config = dict(
    mixing='cutmix',
    label_smoothing=0.1,
    orthogonalizer='newton_schulz_5',
    epochs=149.4,
    lr_schedule='cosine',
)
Rows from block 4 of a small sound classifier, named by matrix and row number. Rows with one number belong to one neuron. Each number is 50 + 10 x the weight over its row's rms, rounded and kept within 0 to 99. All counts start at 0. After the name is the row's rms in percent of the matrix's.
Before each neuron's rows are labels from the 100 clips, of 14848, where the neuron reaches its largest size: "top examples" is what is common among them. Only what is clearly more common there than usual is listed. The data: acted Russian speech (Dusha).
# u: gMLP up (value half) (model.blocks.4.mixer.u.weight, 512x256), inputs 128-255
# v: gMLP up (gate half) (model.blocks.4.mixer.v.weight, 512x256), inputs 128-255
# out: gMLP down (model.blocks.4.mixer.out.weight, 256x512, transposed), outputs 128-255

top examples: emotion: neutral
u.401 113:55 49 50 31 63 60 50 68 66 55 45 29 77 56 47 58 49 32 64 33 43 44 45 51 46 38 66 51 76 53 43 50 50 34 51 55 39 56 32 51 47 46 59 46 43 54 33 49 44 49 43 51 65 35 62 50 54 49 59 30 48 62 52 46 39 64 25 62 49 40 38 45 56 49 40 38 80 45 49 36 48 63 52 46 45 45 44 58 52 43 36 53 68 54 45 48 48 71 49 55 53 76 36 52 44 57 57 42 35 56 59 36 49 59 43 38 63 59 38 56 54 51 48 39 67 48 52 42
v.401 141:46 37 59 38 41 63 61 22 60 52 52 50 41 52 44 43 53 58 53 54 58 74 39 65 40 64 52 49 42 57 40 40 51 57 67 43 50 43 49 44 51 60 60 46 38 37 53 60 36 57 46 37 45 62 45 25 51 47 43 57 46 49 58 68 42 48 53 31 52 42 41 44 58 49 42 54 37 68 34 62 58 57 54 40 52 62 30 68 70 65 56 60 51 69 41 45 51 39 46 68 54 63 58 47 53 58 40 44 45 45 42 48 62 43 39 52 34 45 52 33 60 45 77 40 40 56 65 60
out.401 123:38 60 30 45 58 45 34 62 35 62 49 59 53 56 51 55 54 36 42 40 63 51 53 34 61 63 49 45 51 37 45 38 49 45 41 47 42 51 48 40 42 47 58 48 92 50 49 49 50 44 54 65 57 39 49 55 55 61 60 60 45 50 41 67 67 42 53 69 19 40 45 57 48 62 37 27 43 50 53 43 57 47 51 57 15 64 50 51 55 55 54 48 39 52 58 51 59 50 78 43 50 50 54 50 42 64 51 32 44 44 45 54 39 48 43 50 59 59 46 59 37 52 40 66 65 45 52 48

top examples: emotion: positive
u.470 111:44 47 41 49 48 51 43 45 57 55 55 29 78 68 58 40 47 57 59 45 53 49 43 37 34 46 51 39 72 47 47 62 46 50 40 39 51 38 51 67 46 57 80 56 39 49 38 30 57 44 60 29 47 51 57 61 58 50 60 50 49 57 54 42 66 42 56 57 53 41 49 50 63 53 37 56 42 42 58 36 51 52 42 49 56 39 36 56 58 43 49 33 68 56 53 59 41 74 50 40 59 37 52 57 32 51 47 57 38 52 42 41 47 56 34 36 58 67 55 49 36 53 49 48 55 56 58 58
v.470 150:65 58 45 50 66 44 30 55 55 44 58 66 46 54 76 70 58 66 53 43 36 44 51 61 41 38 46 51 42 40 40 30 39 55 39 42 55 37 48 40 54 45 52 37 55 53 57 49 53 31 51 48 48 39 46 48 57 45 77 59 44 46 63 47 49 45 51 47 67 37 49 67 45 49 65 61 36 57 56 53 56 48 50 57 44 35 53 58 41 44 59 44 53 59 43 47 52 51 43 39 52 57 38 55 45 46 57 52 37 71 68 54 52 53 55 33 42 49 47 38 58 62 32 47 37 25 35 45
out.470 112:43 49 45 46 36 56 47 23 51 47 61 54 44 46 47 41 46 57 48 41 53 40 40 80 71 48 52 55 61 58 39 62 61 43 64 66 29 52 64 34 59 44 32 65 18 47 50 63 55 52 46 58 67 65 55 73 36 46 49 71 51 53 41 43 48 72 41 47 40 46 51 55 63 46 44 51 73 54 48 50 51 54 47 45 63 62 64 50 45 42 42 46 61 47 46 35 59 54 35 55 59 60 51 45 38 50 56 53 49 43 57 61 67 38 61 56 41 57 46 48 35 54 59 46 61 62 61 49

top examples: emotion: positive
u.398 096:71 48 59 46 46 55 63 62 66 41 31 35 47 51 53 38 41 43 72 44 56 61 36 43 59 58 66 51 57 54 46 62 31 50 49 49 63 36 71 37 47 50 30 43 41 47 35 30 54 53 59 58 46 46 52 43 48 48 71 47 47 62 53 53 44 42 53 42 42 52 57 64 47 48 53 42 37 34 58 43 55 58 55 53 69 51 43 52 29 46 54 41 59 63 57 68 51 50 49 49 39 42 48 70 54 65 42 35 49 55 59 64 45 48 49 51 59 70 56 49 45 35 55 48 50 34 62 53
v.398 079:67 41 50 81 54 50 47 60 68 59 49 45 49 47 50 39 35 43 30 70 45 45 71 52 49 55 48 46 32 39 56 44 54 53 68 55 46 37 45 66 57 54 59 48 34 59 54 46 70 44 43 46 49 40 34 60 38 44 46 57 41 39 46 52 53 44 58 56 37 58 57 32 51 41 37 49 60 35 47 59 44 40 51 50 36 54 43 57 55 56 50 40 40 60 36 57 52 45 56 47 36 51 49 52 65 52 44 51 50 59 51 55 36 42 57 60 49 57 62 54 54 50 33 54 39 63 74 40
out.398 102:47 52 51 41 58 46 50 72 62 60 40 52 51 45 74 44 52 43 57 50 52 48 60 40 52 42 51 48 58 35 36 50 48 57 38 53 50 51 49 45 59 37 60 47 62 56 43 40 65 38 44 37 59 31 55 40 42 51 42 31 29 60 62 42 47 53 45 36 53 35 28 34 43 48 41 48 62 42 51 63 45 61 34 41 57 64 50 42 52 33 48 55 52 44 66 54 50 52 67 15 36 67 62 61 44 57 55 46 43 71 76 42 53 54 57 43 45 43 74 53 59 48 37 71 57 48 38 67

top examples: emotion: sad
u.57 098:23 53 58 37 58 54 48 57 66 55 38 61 52 35 50 59 42 64 61 39 31 46 38 47 38 64 46 55 62 47 61 53 64 55 68 40 43 59 53 51 53 47 61 52 55 44 25 67 37 57 36 41 62 53 48 59 48 50 61 53 46 51 64 64 57 59 55 42 44 58 53 44 49 46 48 55 54 45 55 37 42 52 56 51 58 41 47 43 66 30 42 55 45 50 42 33 56 66 58 55 57 46 24 45 55 34 48 55 45 52 56 48 50 61 52 66 46 57 57 68 50 55 45 46 52 53 54 65
v.57 137:61 48 56 59 44 44 73 65 34 44 37 47 33 42 67 59 45 53 55 46 53 52 51 44 47 49 39 53 41 26 58 32 62 44 53 56 42 51 52 57 61 38 49 52 51 48 49 55 44 55 51 47 55 42 65 67 59 51 51 55 45 60 27 55 52 48 55 61 53 48 38 61 62 49 63 31 49 44 69 44 34 43 62 37 74 47 49 40 40 42 56 69 55 47 67 56 46 63 61 52 60 41 43 37 44 64 63 52 62 55 52 69 42 37 44 47 55 29 52 64 57 68 42 61 42 63 42 76
out.57 107:64 56 52 60 34 42 65 42 67 51 41 43 62 36 51 45 46 50 43 45 55 39 57 56 46 34 63 64 60 49 50 51 43 57 41 56 62 54 28 58 44 57 55 36 30 65 27 52 51 53 47 38 58 40 53 46 48 36 36 26 40 47 58 50 37 47 51 47 69 37 41 39 43 50 39 60 47 42 44 56 26 51 45 46 53 36 56 43 49 48 45 38 52 45 61 68 64 51 42 55 47 54 44 48 49 53 39 38 42 56 58 20 62 60 39 64 48 41 52 44 54 49 50 56 48 54 64 42

top examples: emotion: sad
u.338 113:62 72 44 45 38 55 41 58 43 45 43 68 37 52 45 32 49 70 44 46 39 44 52 66 54 50 41 65 38 51 64 52 53 60 55 37 45 51 31 58 72 57 51 42 54 40 57 54 61 55 59 36 51 43 60 45 50 46 57 38 36 41 51 52 56 39 42 50 50 46 52 36 32 50 52 58 40 68 55 44 44 62 58 53 46 56 65 50 61 31 61 42 63 36 49 43 64 37 69 50 54 62 63 48 53 50 40 30 54 41 48 37 56 45 47 60 45 34 64 60 53 58 56 56 52 40 64 37
v.338 127:56 60 52 49 41 40 49 55 35 51 50 77 58 63 60 36 43 48 54 56 51 46 49 52 40 40 41 49 51 53 33 55 55 58 54 79 63 57 58 38 39 62 64 49 40 50 46 53 36 53 51 47 44 49 44 52 56 44 53 41 46 41 45 38 61 55 45 61 43 43 47 48 43 54 58 45 42 56 68 46 55 44 61 46 46 27 67 65 36 57 67 50 61 36 56 57 43 47 69 67 53 70 57 54 56 46 50 17 65 52 45 47 60 61 55 71 66 48 78 37 51 52 58 65 39 56 48 46
out.338 102:55 49 57 50 56 52 61 46 49 71 45 65 65 54 56 67 60 45 67 47 36 44 47 57 50 43 46 25 39 49 56 46 55 43 48 43 54 53 63 34 64 47 47 55 71 57 54 32 63 60 45 58 45 59 54 66 32 51 65 63 51 57 52 60 67 64 51 63 36 48 60 63 43 57 46 57 56 46 63 64 53 51 45 43 37 38 60 48 34 35 52 48 38 49 44 42 46 56 34 60 62 61 55 61 48 75 47 61 39 42 58 53 61 64 64 34 62 43 24 50 43 37 51 50 26 58 41 32

top examples: emotion: angry
u.115 106:53 39 31 44 50 32 32 52 47 34 57 31 56 54 44 47 51 55 53 55 34 53 56 33 60 53 50 72 51 59 46 49 68 39 56 68 48 46 33 41 45 46 56 55 49 38 42 51 63 47 68 58 73 54 56 59 56 46 62 53 47 51 52 41 57 68 54 47 48 28 55 41 48 53 56 46 44 71 52 55 49 45 41 42 62 57 72 49 52 45 64 54 44 32 58 39 52 52 41 58 41 67 38 38 56 47 56 55 53 57 64 50 52 45 34 40 62 50 58 62 31 52 61 67 56 44 47 31
v.115 116:38 60 49 54 42 68 63 60 59 54 60 53 43 42 50 67 58 52 48 60 33 36 33 34 61 42 59 50 51 65 55 47 53 49 57 33 43 64 45 37 50 45 46 45 30 43 37 49 43 54 43 46 41 43 45 75 46 54 59 41 45 38 47 45 53 46 50 35 47 57 43 29 59 31 47 24 53 63 54 62 61 53 39 54 44 37 40 46 42 60 48 32 40 47 60 44 46 47 50 58 50 58 27 62 45 60 58 43 60 44 58 44 53 41 59 52 48 49 66 55 60 55 59 67 46 44 60 58
out.115 107:48 53 54 52 63 39 49 48 69 60 42 46 61 54 49 56 55 51 57 37 54 35 56 47 49 39 46 30 35 47 66 61 58 44 44 32 42 62 50 55 46 61 47 46 46 48 46 41 49 40 34 50 57 35 43 45 62 36 54 36 44 66 45 52 42 59 69 37 52 63 49 45 68 39 47 50 38 37 54 69 35 51 62 53 41 34 39 34 46 60 44 52 50 41 68 53 72 39 45 49 65 39 46 48 36 55 71 62 63 37 61 56 44 53 53 55 51 66 58 52 38 56 51 37 63 52 35 35

top examples: emotion: positive
u.323 117:54 50 36 52 45 48 62 44 52 62 62 63 63 49 65 68 58 41 57 53 57 53 45 57 62 22 61 66 53 35 41 50 34 55 57 55 50 41 39 46 49 58 45 60 69 51 59 72 46 49 57 41 45 37 59 46 50 37 39 35 46 56 61 44 62 46 41 47 60 51 49 37 43 64 54 44 30 68 43 40 55 58 47 46 31 36 58 54 49 40 48 59 28 55 51 53 30 57 36 51 42 36 40 48 51 44 58 65 35 65 49 49 49 63 52 59 53 52 48 50 54 59 41 65 33 55 32 35
v.323 130:40 64 49 48 41 52 52 52 59 48 59 55 53 59 39 50 48 55 77 66 73 63 51 64 54 42 32 73 43 56 47 49 26 57 61 57 42 47 45 53 30 35 50 70 50 34 60 47 57 52 53 65 61 45 46 47 34 52 57 41 58 57 48 43 43 44 61 51 36 59 58 44 53 50 49 60 41 49 54 60 43 54 38 32 51 52 49 40 51 49 36 51 62 43 46 52 50 40 66 58 40 48 64 34 65 72 55 40 54 61 58 47 42 45 51 51 52 33 46 67 34 42 50 60 36 50 44 32
out.323 111:61 52 47 51 35 59 46 58 54 65 59 58 49 65 57 46 42 62 50 64 45 73 84 24 30 46 47 47 53 56 70 42 38 46 56 67 52 39 50 56 44 57 67 25 59 52 38 39 49 49 55 48 44 35 44 51 53 67 63 46 38 51 56 40 69 45 49 52 41 51 37 51 42 53 57 55 47 66 47 47 59 45 48 60 46 55 44 31 42 50 54 55 50 43 40 55 41 42 36 38 43 63 51 37 58 56 56 26 57 49 63 35 43 54 50 59 43 61 42 44 61 51 30 58 51 45 52 49

top examples: emotion: angry
u.262 117:46 49 41 52 34 52 55 48 53 65 45 36 64 64 49 34 46 39 56 39 38 52 60 64 50 49 43 51 46 62 67 76 61 41 56 33 31 40 50 49 62 46 44 47 62 28 54 62 45 53 43 48 61 49 51 47 53 62 58 51 41 43 54 55 40 60 58 34 69 71 71 46 42 61 52 47 48 31 45 50 39 46 46 54 49 36 28 32 62 45 41 48 51 64 44 49 53 52 56 45 52 58 36 50 48 53 48 46 62 53 57 52 55 36 46 37 45 37 45 53 50 61 45 63 51 41 53 33
v.262 119:40 37 53 34 61 42 53 51 54 41 55 34 23 36 51 39 44 43 47 42 51 68 54 43 49 37 50 40 47 49 33 53 36 56 49 49 40 38 64 69 67 56 54 52 40 45 37 52 46 51 53 57 68 45 61 71 58 56 54 46 57 50 64 46 42 43 57 40 53 40 50 49 53 43 69 65 55 45 51 42 53 59 50 39 53 41 59 26 49 54 57 51 53 50 57 41 54 59 47 51 44 45 55 45 43 53 52 34 39 56 45 60 48 51 70 44 56 48 37 47 60 41 65 47 58 58 60 43
out.262 113:51 49 55 48 75 43 43 26 52 39 49 39 37 51 58 38 62 40 35 54 47 53 46 56 27 50 41 73 69 49 37 62 49 73 47 32 72 48 45 71 54 58 65 61 38 52 48 52 50 42 61 52 52 50 38 48 48 53 36 30 53 56 56 44 59 56 50 46 39 50 54 53 65 42 48 50 41 67 40 54 57 40 47 26 63 62 46 49 39 45 52 58 49 41 52 57 54 49 51 35 67 57 58 54 40 36 67 33 57 42 42 62 50 47 40 62 42 61 37 41 53 32 47 55 48 45 39 41

top examples: emotion: sad
u.363 109:37 59 50 38 69 64 49 53 45 56 62 49 52 66 41 40 41 42 48 43 60 54 52 65 30 37 61 38 44 58 35 54 47 52 59 48 44 53 22 53 49 43 42 31 43 56 32 48 38 45 70 63 59 21 45 46 42 35 66 48 44 32 54 54 52 66 30 60 52 52 53 58 38 59 33 63 53 32 49 29 45 68 45 42 69 49 34 57 58 57 36 58 41 43 45 54 52 78 45 56 62 44 54 56 55 52 44 63 55 57 37 46 51 57 51 45 58 53 39 54 47 49 59 61 55 52 48 48
v.363 139:50 47 46 49 49 47 64 60 37 43 50 58 46 59 59 60 48 81 57 59 41 60 53 61 50 53 39 41 42 44 55 34 62 47 49 49 31 58 70 42 58 55 61 52 56 47 45 67 33 52 51 45 59 49 49 58 54 36 50 66 40 60 61 54 56 40 45 61 58 47 44 46 51 55 65 34 46 50 63 46 48 51 32 58 52 48 44 50 36 36 44 55 53 60 56 37 53 45 50 75 51 22 53 36 46 51 64 41 47 44 61 43 47 59 58 44 65 46 53 59 52 43 43 44 50 43 25 43
out.363 128:50 34 56 46 47 43 72 32 59 36 43 29 73 44 57 43 52 52 50 38 49 55 48 41 54 41 47 64 50 53 47 62 26 48 40 52 61 45 31 53 48 57 55 49 21 57 40 60 50 50 50 37 47 45 45 42 48 51 44 32 53 38 51 53 47 44 55 43 70 41 56 44 34 61 59 48 57 42 48 54 31 55 48 46 52 36 56 50 57 47 44 54 59 52 57 72 39 44 39 40 56 61 45 58 61 40 45 56 42 68 54 48 52 67 42 48 52 51 52 37 51 52 45 59 47 66 57 46

top examples: emotion: neutral
u.224 121:41 39 50 62 46 69 51 48 38 45 64 34 44 50 53 57 36 58 56 50 59 47 59 53 48 61 45 44 54 52 59 42 73 53 50 53 56 57 44 45 47 45 53 49 43 59 53 70 77 60 36 36 52 51 61 38 43 56 63 59 55 58 55 47 43 49 54 58 57 58 45 45 47 38 61 30 48 55 46 62 44 52 70 49 43 38 51 73 31 37 40 58 68 52 34 43 35 25 49 56 46 49 46 42 54 37 52 40 45 56 57 55 70 37 35 48 36 52 59 55 62 42 40 43 63 50 56 56
v.224 132:57 56 55 48 48 66 57 58 58 35 54 41 41 45 46 72 56 37 73 51 53 39 48 65 50 54 34 49 62 43 65 42 42 59 38 46 61 70 54 44 47 32 57 53 51 41 37 52 64 59 57 34 47 48 42 46 35 31 59 58 45 59 52 28 61 43 49 58 49 42 64 50 71 53 53 53 48 59 48 54 50 44 38 53 50 40 45 59 31 58 71 44 58 42 43 65 38 35 43 41 36 36 37 55 63 48 43 47 39 62 65 44 63 58 60 50 47 57 53 57 37 49 36 64 24 36 39 66
out.224 109:53 53 59 58 27 51 47 36 37 45 51 62 36 43 50 49 50 59 54 45 65 47 41 52 48 49 61 57 30 52 51 47 46 42 55 41 63 43 45 44 47 72 55 56 38 57 55 55 34 57 49 41 60 56 43 37 55 60 58 51 70 58 56 47 50 57 54 53 52 63 39 49 51 42 59 71 59 51 55 45 57 46 33 69 64 48 27 50 57 51 56 50 32 51 46 49 58 61 42 39 56 50 73 53 53 58 44 50 43 55 57 52 53 49 68 40 41 51 73 50 47 31 50 43 34 46 46 29

top examples: emotion: sad
u.181 113:43 52 53 49 46 63 45 73 46 60 51 53 53 44 59 62 44 65 65 54 42 46 43 34 39 39 49 51 56 69 69 55 51 69 41 58 69 39 51 63 65 40 43 54 61 69 56 49 56 40 52 48 69 45 41 57 49 52 48 53 55 51 48 55 48 41 47 38 54 48 55 41 50 48 58 56 45 48 64 39 59 38 52 41 53 49 31 61 47 55 55 35 65 56 51 62 65 68 40 48 40 52 58 62 65 49 50 33 51 31 20 53 46 54 48 52 58 37 45 51 47 45 33 51 32 32 51 34
v.181 126:43 71 44 24 43 60 44 52 34 38 62 64 41 46 52 47 38 51 59 64 54 48 47 50 62 54 50 58 51 63 69 55 36 40 55 31 57 42 40 46 61 48 56 60 50 55 36 57 29 48 45 47 57 56 45 45 48 66 53 41 43 45 53 35 61 57 47 51 40 56 50 40 61 75 52 59 48 50 53 43 41 47 57 55 52 66 51 34 59 60 43 31 44 48 36 56 60 49 56 50 65 56 57 51 57 58 46 42 44 50 46 42 45 43 60 34 53 52 51 84 53 48 51 51 62 55 55 39
out.181 104:42 53 42 46 44 63 53 69 50 54 44 53 45 58 62 45 49 62 41 60 67 59 52 50 29 53 43 56 38 24 46 58 38 39 57 37 37 68 41 56 44 66 59 43 65 44 54 60 48 38 52 45 58 48 76 56 44 48 70 41 41 50 48 60 40 61 71 61 45 37 43 60 57 45 40 32 58 36 38 64 37 47 38 51 45 61 52 47 46 53 50 32 42 53 62 49 49 70 50 57 49 43 34 42 45 57 47 34 52 43 37 41 33 50 45 46 37 56 58 47 68 33 46 51 55 51 43 30

top examples: emotion: sad
u.156 117:51 56 50 49 57 66 60 56 39 59 33 55 45 45 64 39 52 46 56 36 56 49 33 68 57 53 52 76 40 40 55 49 60 54 27 55 53 58 48 47 57 44 51 47 58 29 46 51 68 49 55 45 37 47 49 48 44 40 58 30 64 25 42 43 48 41 54 69 57 47 45 47 52 50 36 76 52 48 52 57 38 45 37 37 60 56 61 56 55 49 60 29 49 58 59 47 37 60 69 37 47 61 45 46 47 57 74 44 46 52 40 56 48 56 33 50 46 56 50 51 43 54 47 40 31 41 25 35
v.156 127:52 55 39 41 41 57 55 45 44 49 49 37 55 71 41 45 49 40 59 44 48 55 44 50 53 33 49 36 65 50 34 56 74 63 44 40 37 50 71 56 69 37 42 46 57 47 55 53 81 47 41 70 47 48 46 37 54 36 57 42 60 36 51 39 66 51 50 78 33 49 56 42 48 44 36 56 47 64 44 51 69 45 45 37 53 50 52 50 55 58 49 20 42 60 58 62 47 46 64 47 62 44 56 45 53 53 64 43 46 36 60 47 47 43 46 48 37 65 52 66 44 41 59 72 64 45 42 61
out.156 102:37 45 43 34 51 52 56 55 48 53 61 53 59 50 49 39 53 32 54 56 33 50 59 48 35 42 38 56 53 48 55 48 61 39 64 61 36 49 40 65 66 46 43 47 69 56 49 57 59 59 44 67 56 39 64 62 46 64 40 62 56 39 44 48 36 43 50 55 28 52 38 50 28 50 40 41 61 34 51 34 45 35 57 52 33 47 57 50 33 54 44 30 40 35 34 56 60 58 63 51 30 34 42 47 57 68 42 46 59 50 52 46 62 39 45 35 67 47 56 48 54 58 61 41 50 53 60 42

top examples: emotion: positive
u.217 110:39 57 59 58 56 50 61 52 59 38 51 31 59 59 60 53 32 61 48 06 50 46 52 57 49 53 49 37 59 58 54 56 61 45 44 45 38 41 45 57 40 32 68 62 54 41 51 47 61 51 51 60 39 46 41 48 54 33 61 50 46 45 48 60 51 52 31 64 53 24 46 36 42 60 36 62 63 51 53 48 48 70 44 51 50 44 52 48 60 46 54 33 52 56 47 47 40 50 63 53 53 61 63 43 64 60 53 40 51 44 54 45 36 62 42 49 59 54 41 55 50 51 41 60 46 52 71 59
v.217 131:51 36 54 58 57 21 57 47 37 49 63 54 29 43 62 42 41 56 37 58 47 36 65 41 53 33 61 51 52 34 42 38 58 57 46 52 35 50 40 31 62 39 53 27 61 39 43 28 61 40 43 67 32 33 41 52 46 46 67 22 65 53 61 54 58 44 61 49 61 35 70 44 44 50 53 68 43 45 60 67 51 46 45 34 42 47 40 58 43 54 49 48 50 73 46 50 60 50 44 44 50 54 51 57 52 58 68 60 60 52 66 50 51 55 57 49 48 49 57 48 64 61 48 41 47 41 47 53
out.217 118:59 51 63 51 46 57 58 43 50 58 37 56 35 57 43 37 44 46 61 69 33 48 31 73 53 52 49 45 63 60 46 53 69 51 64 49 43 42 68 42 53 55 39 63 39 41 49 53 60 53 55 63 61 59 67 58 45 48 61 78 56 48 54 36 39 50 36 55 33 42 49 57 48 48 57 63 58 47 51 50 42 51 52 54 74 52 44 44 46 67 55 51 56 55 41 39 65 62 34 64 64 47 64 42 54 38 53 64 64 30 70 40 57 42 72 32 39 48 51 45 51 40 51 40 72 47 48 48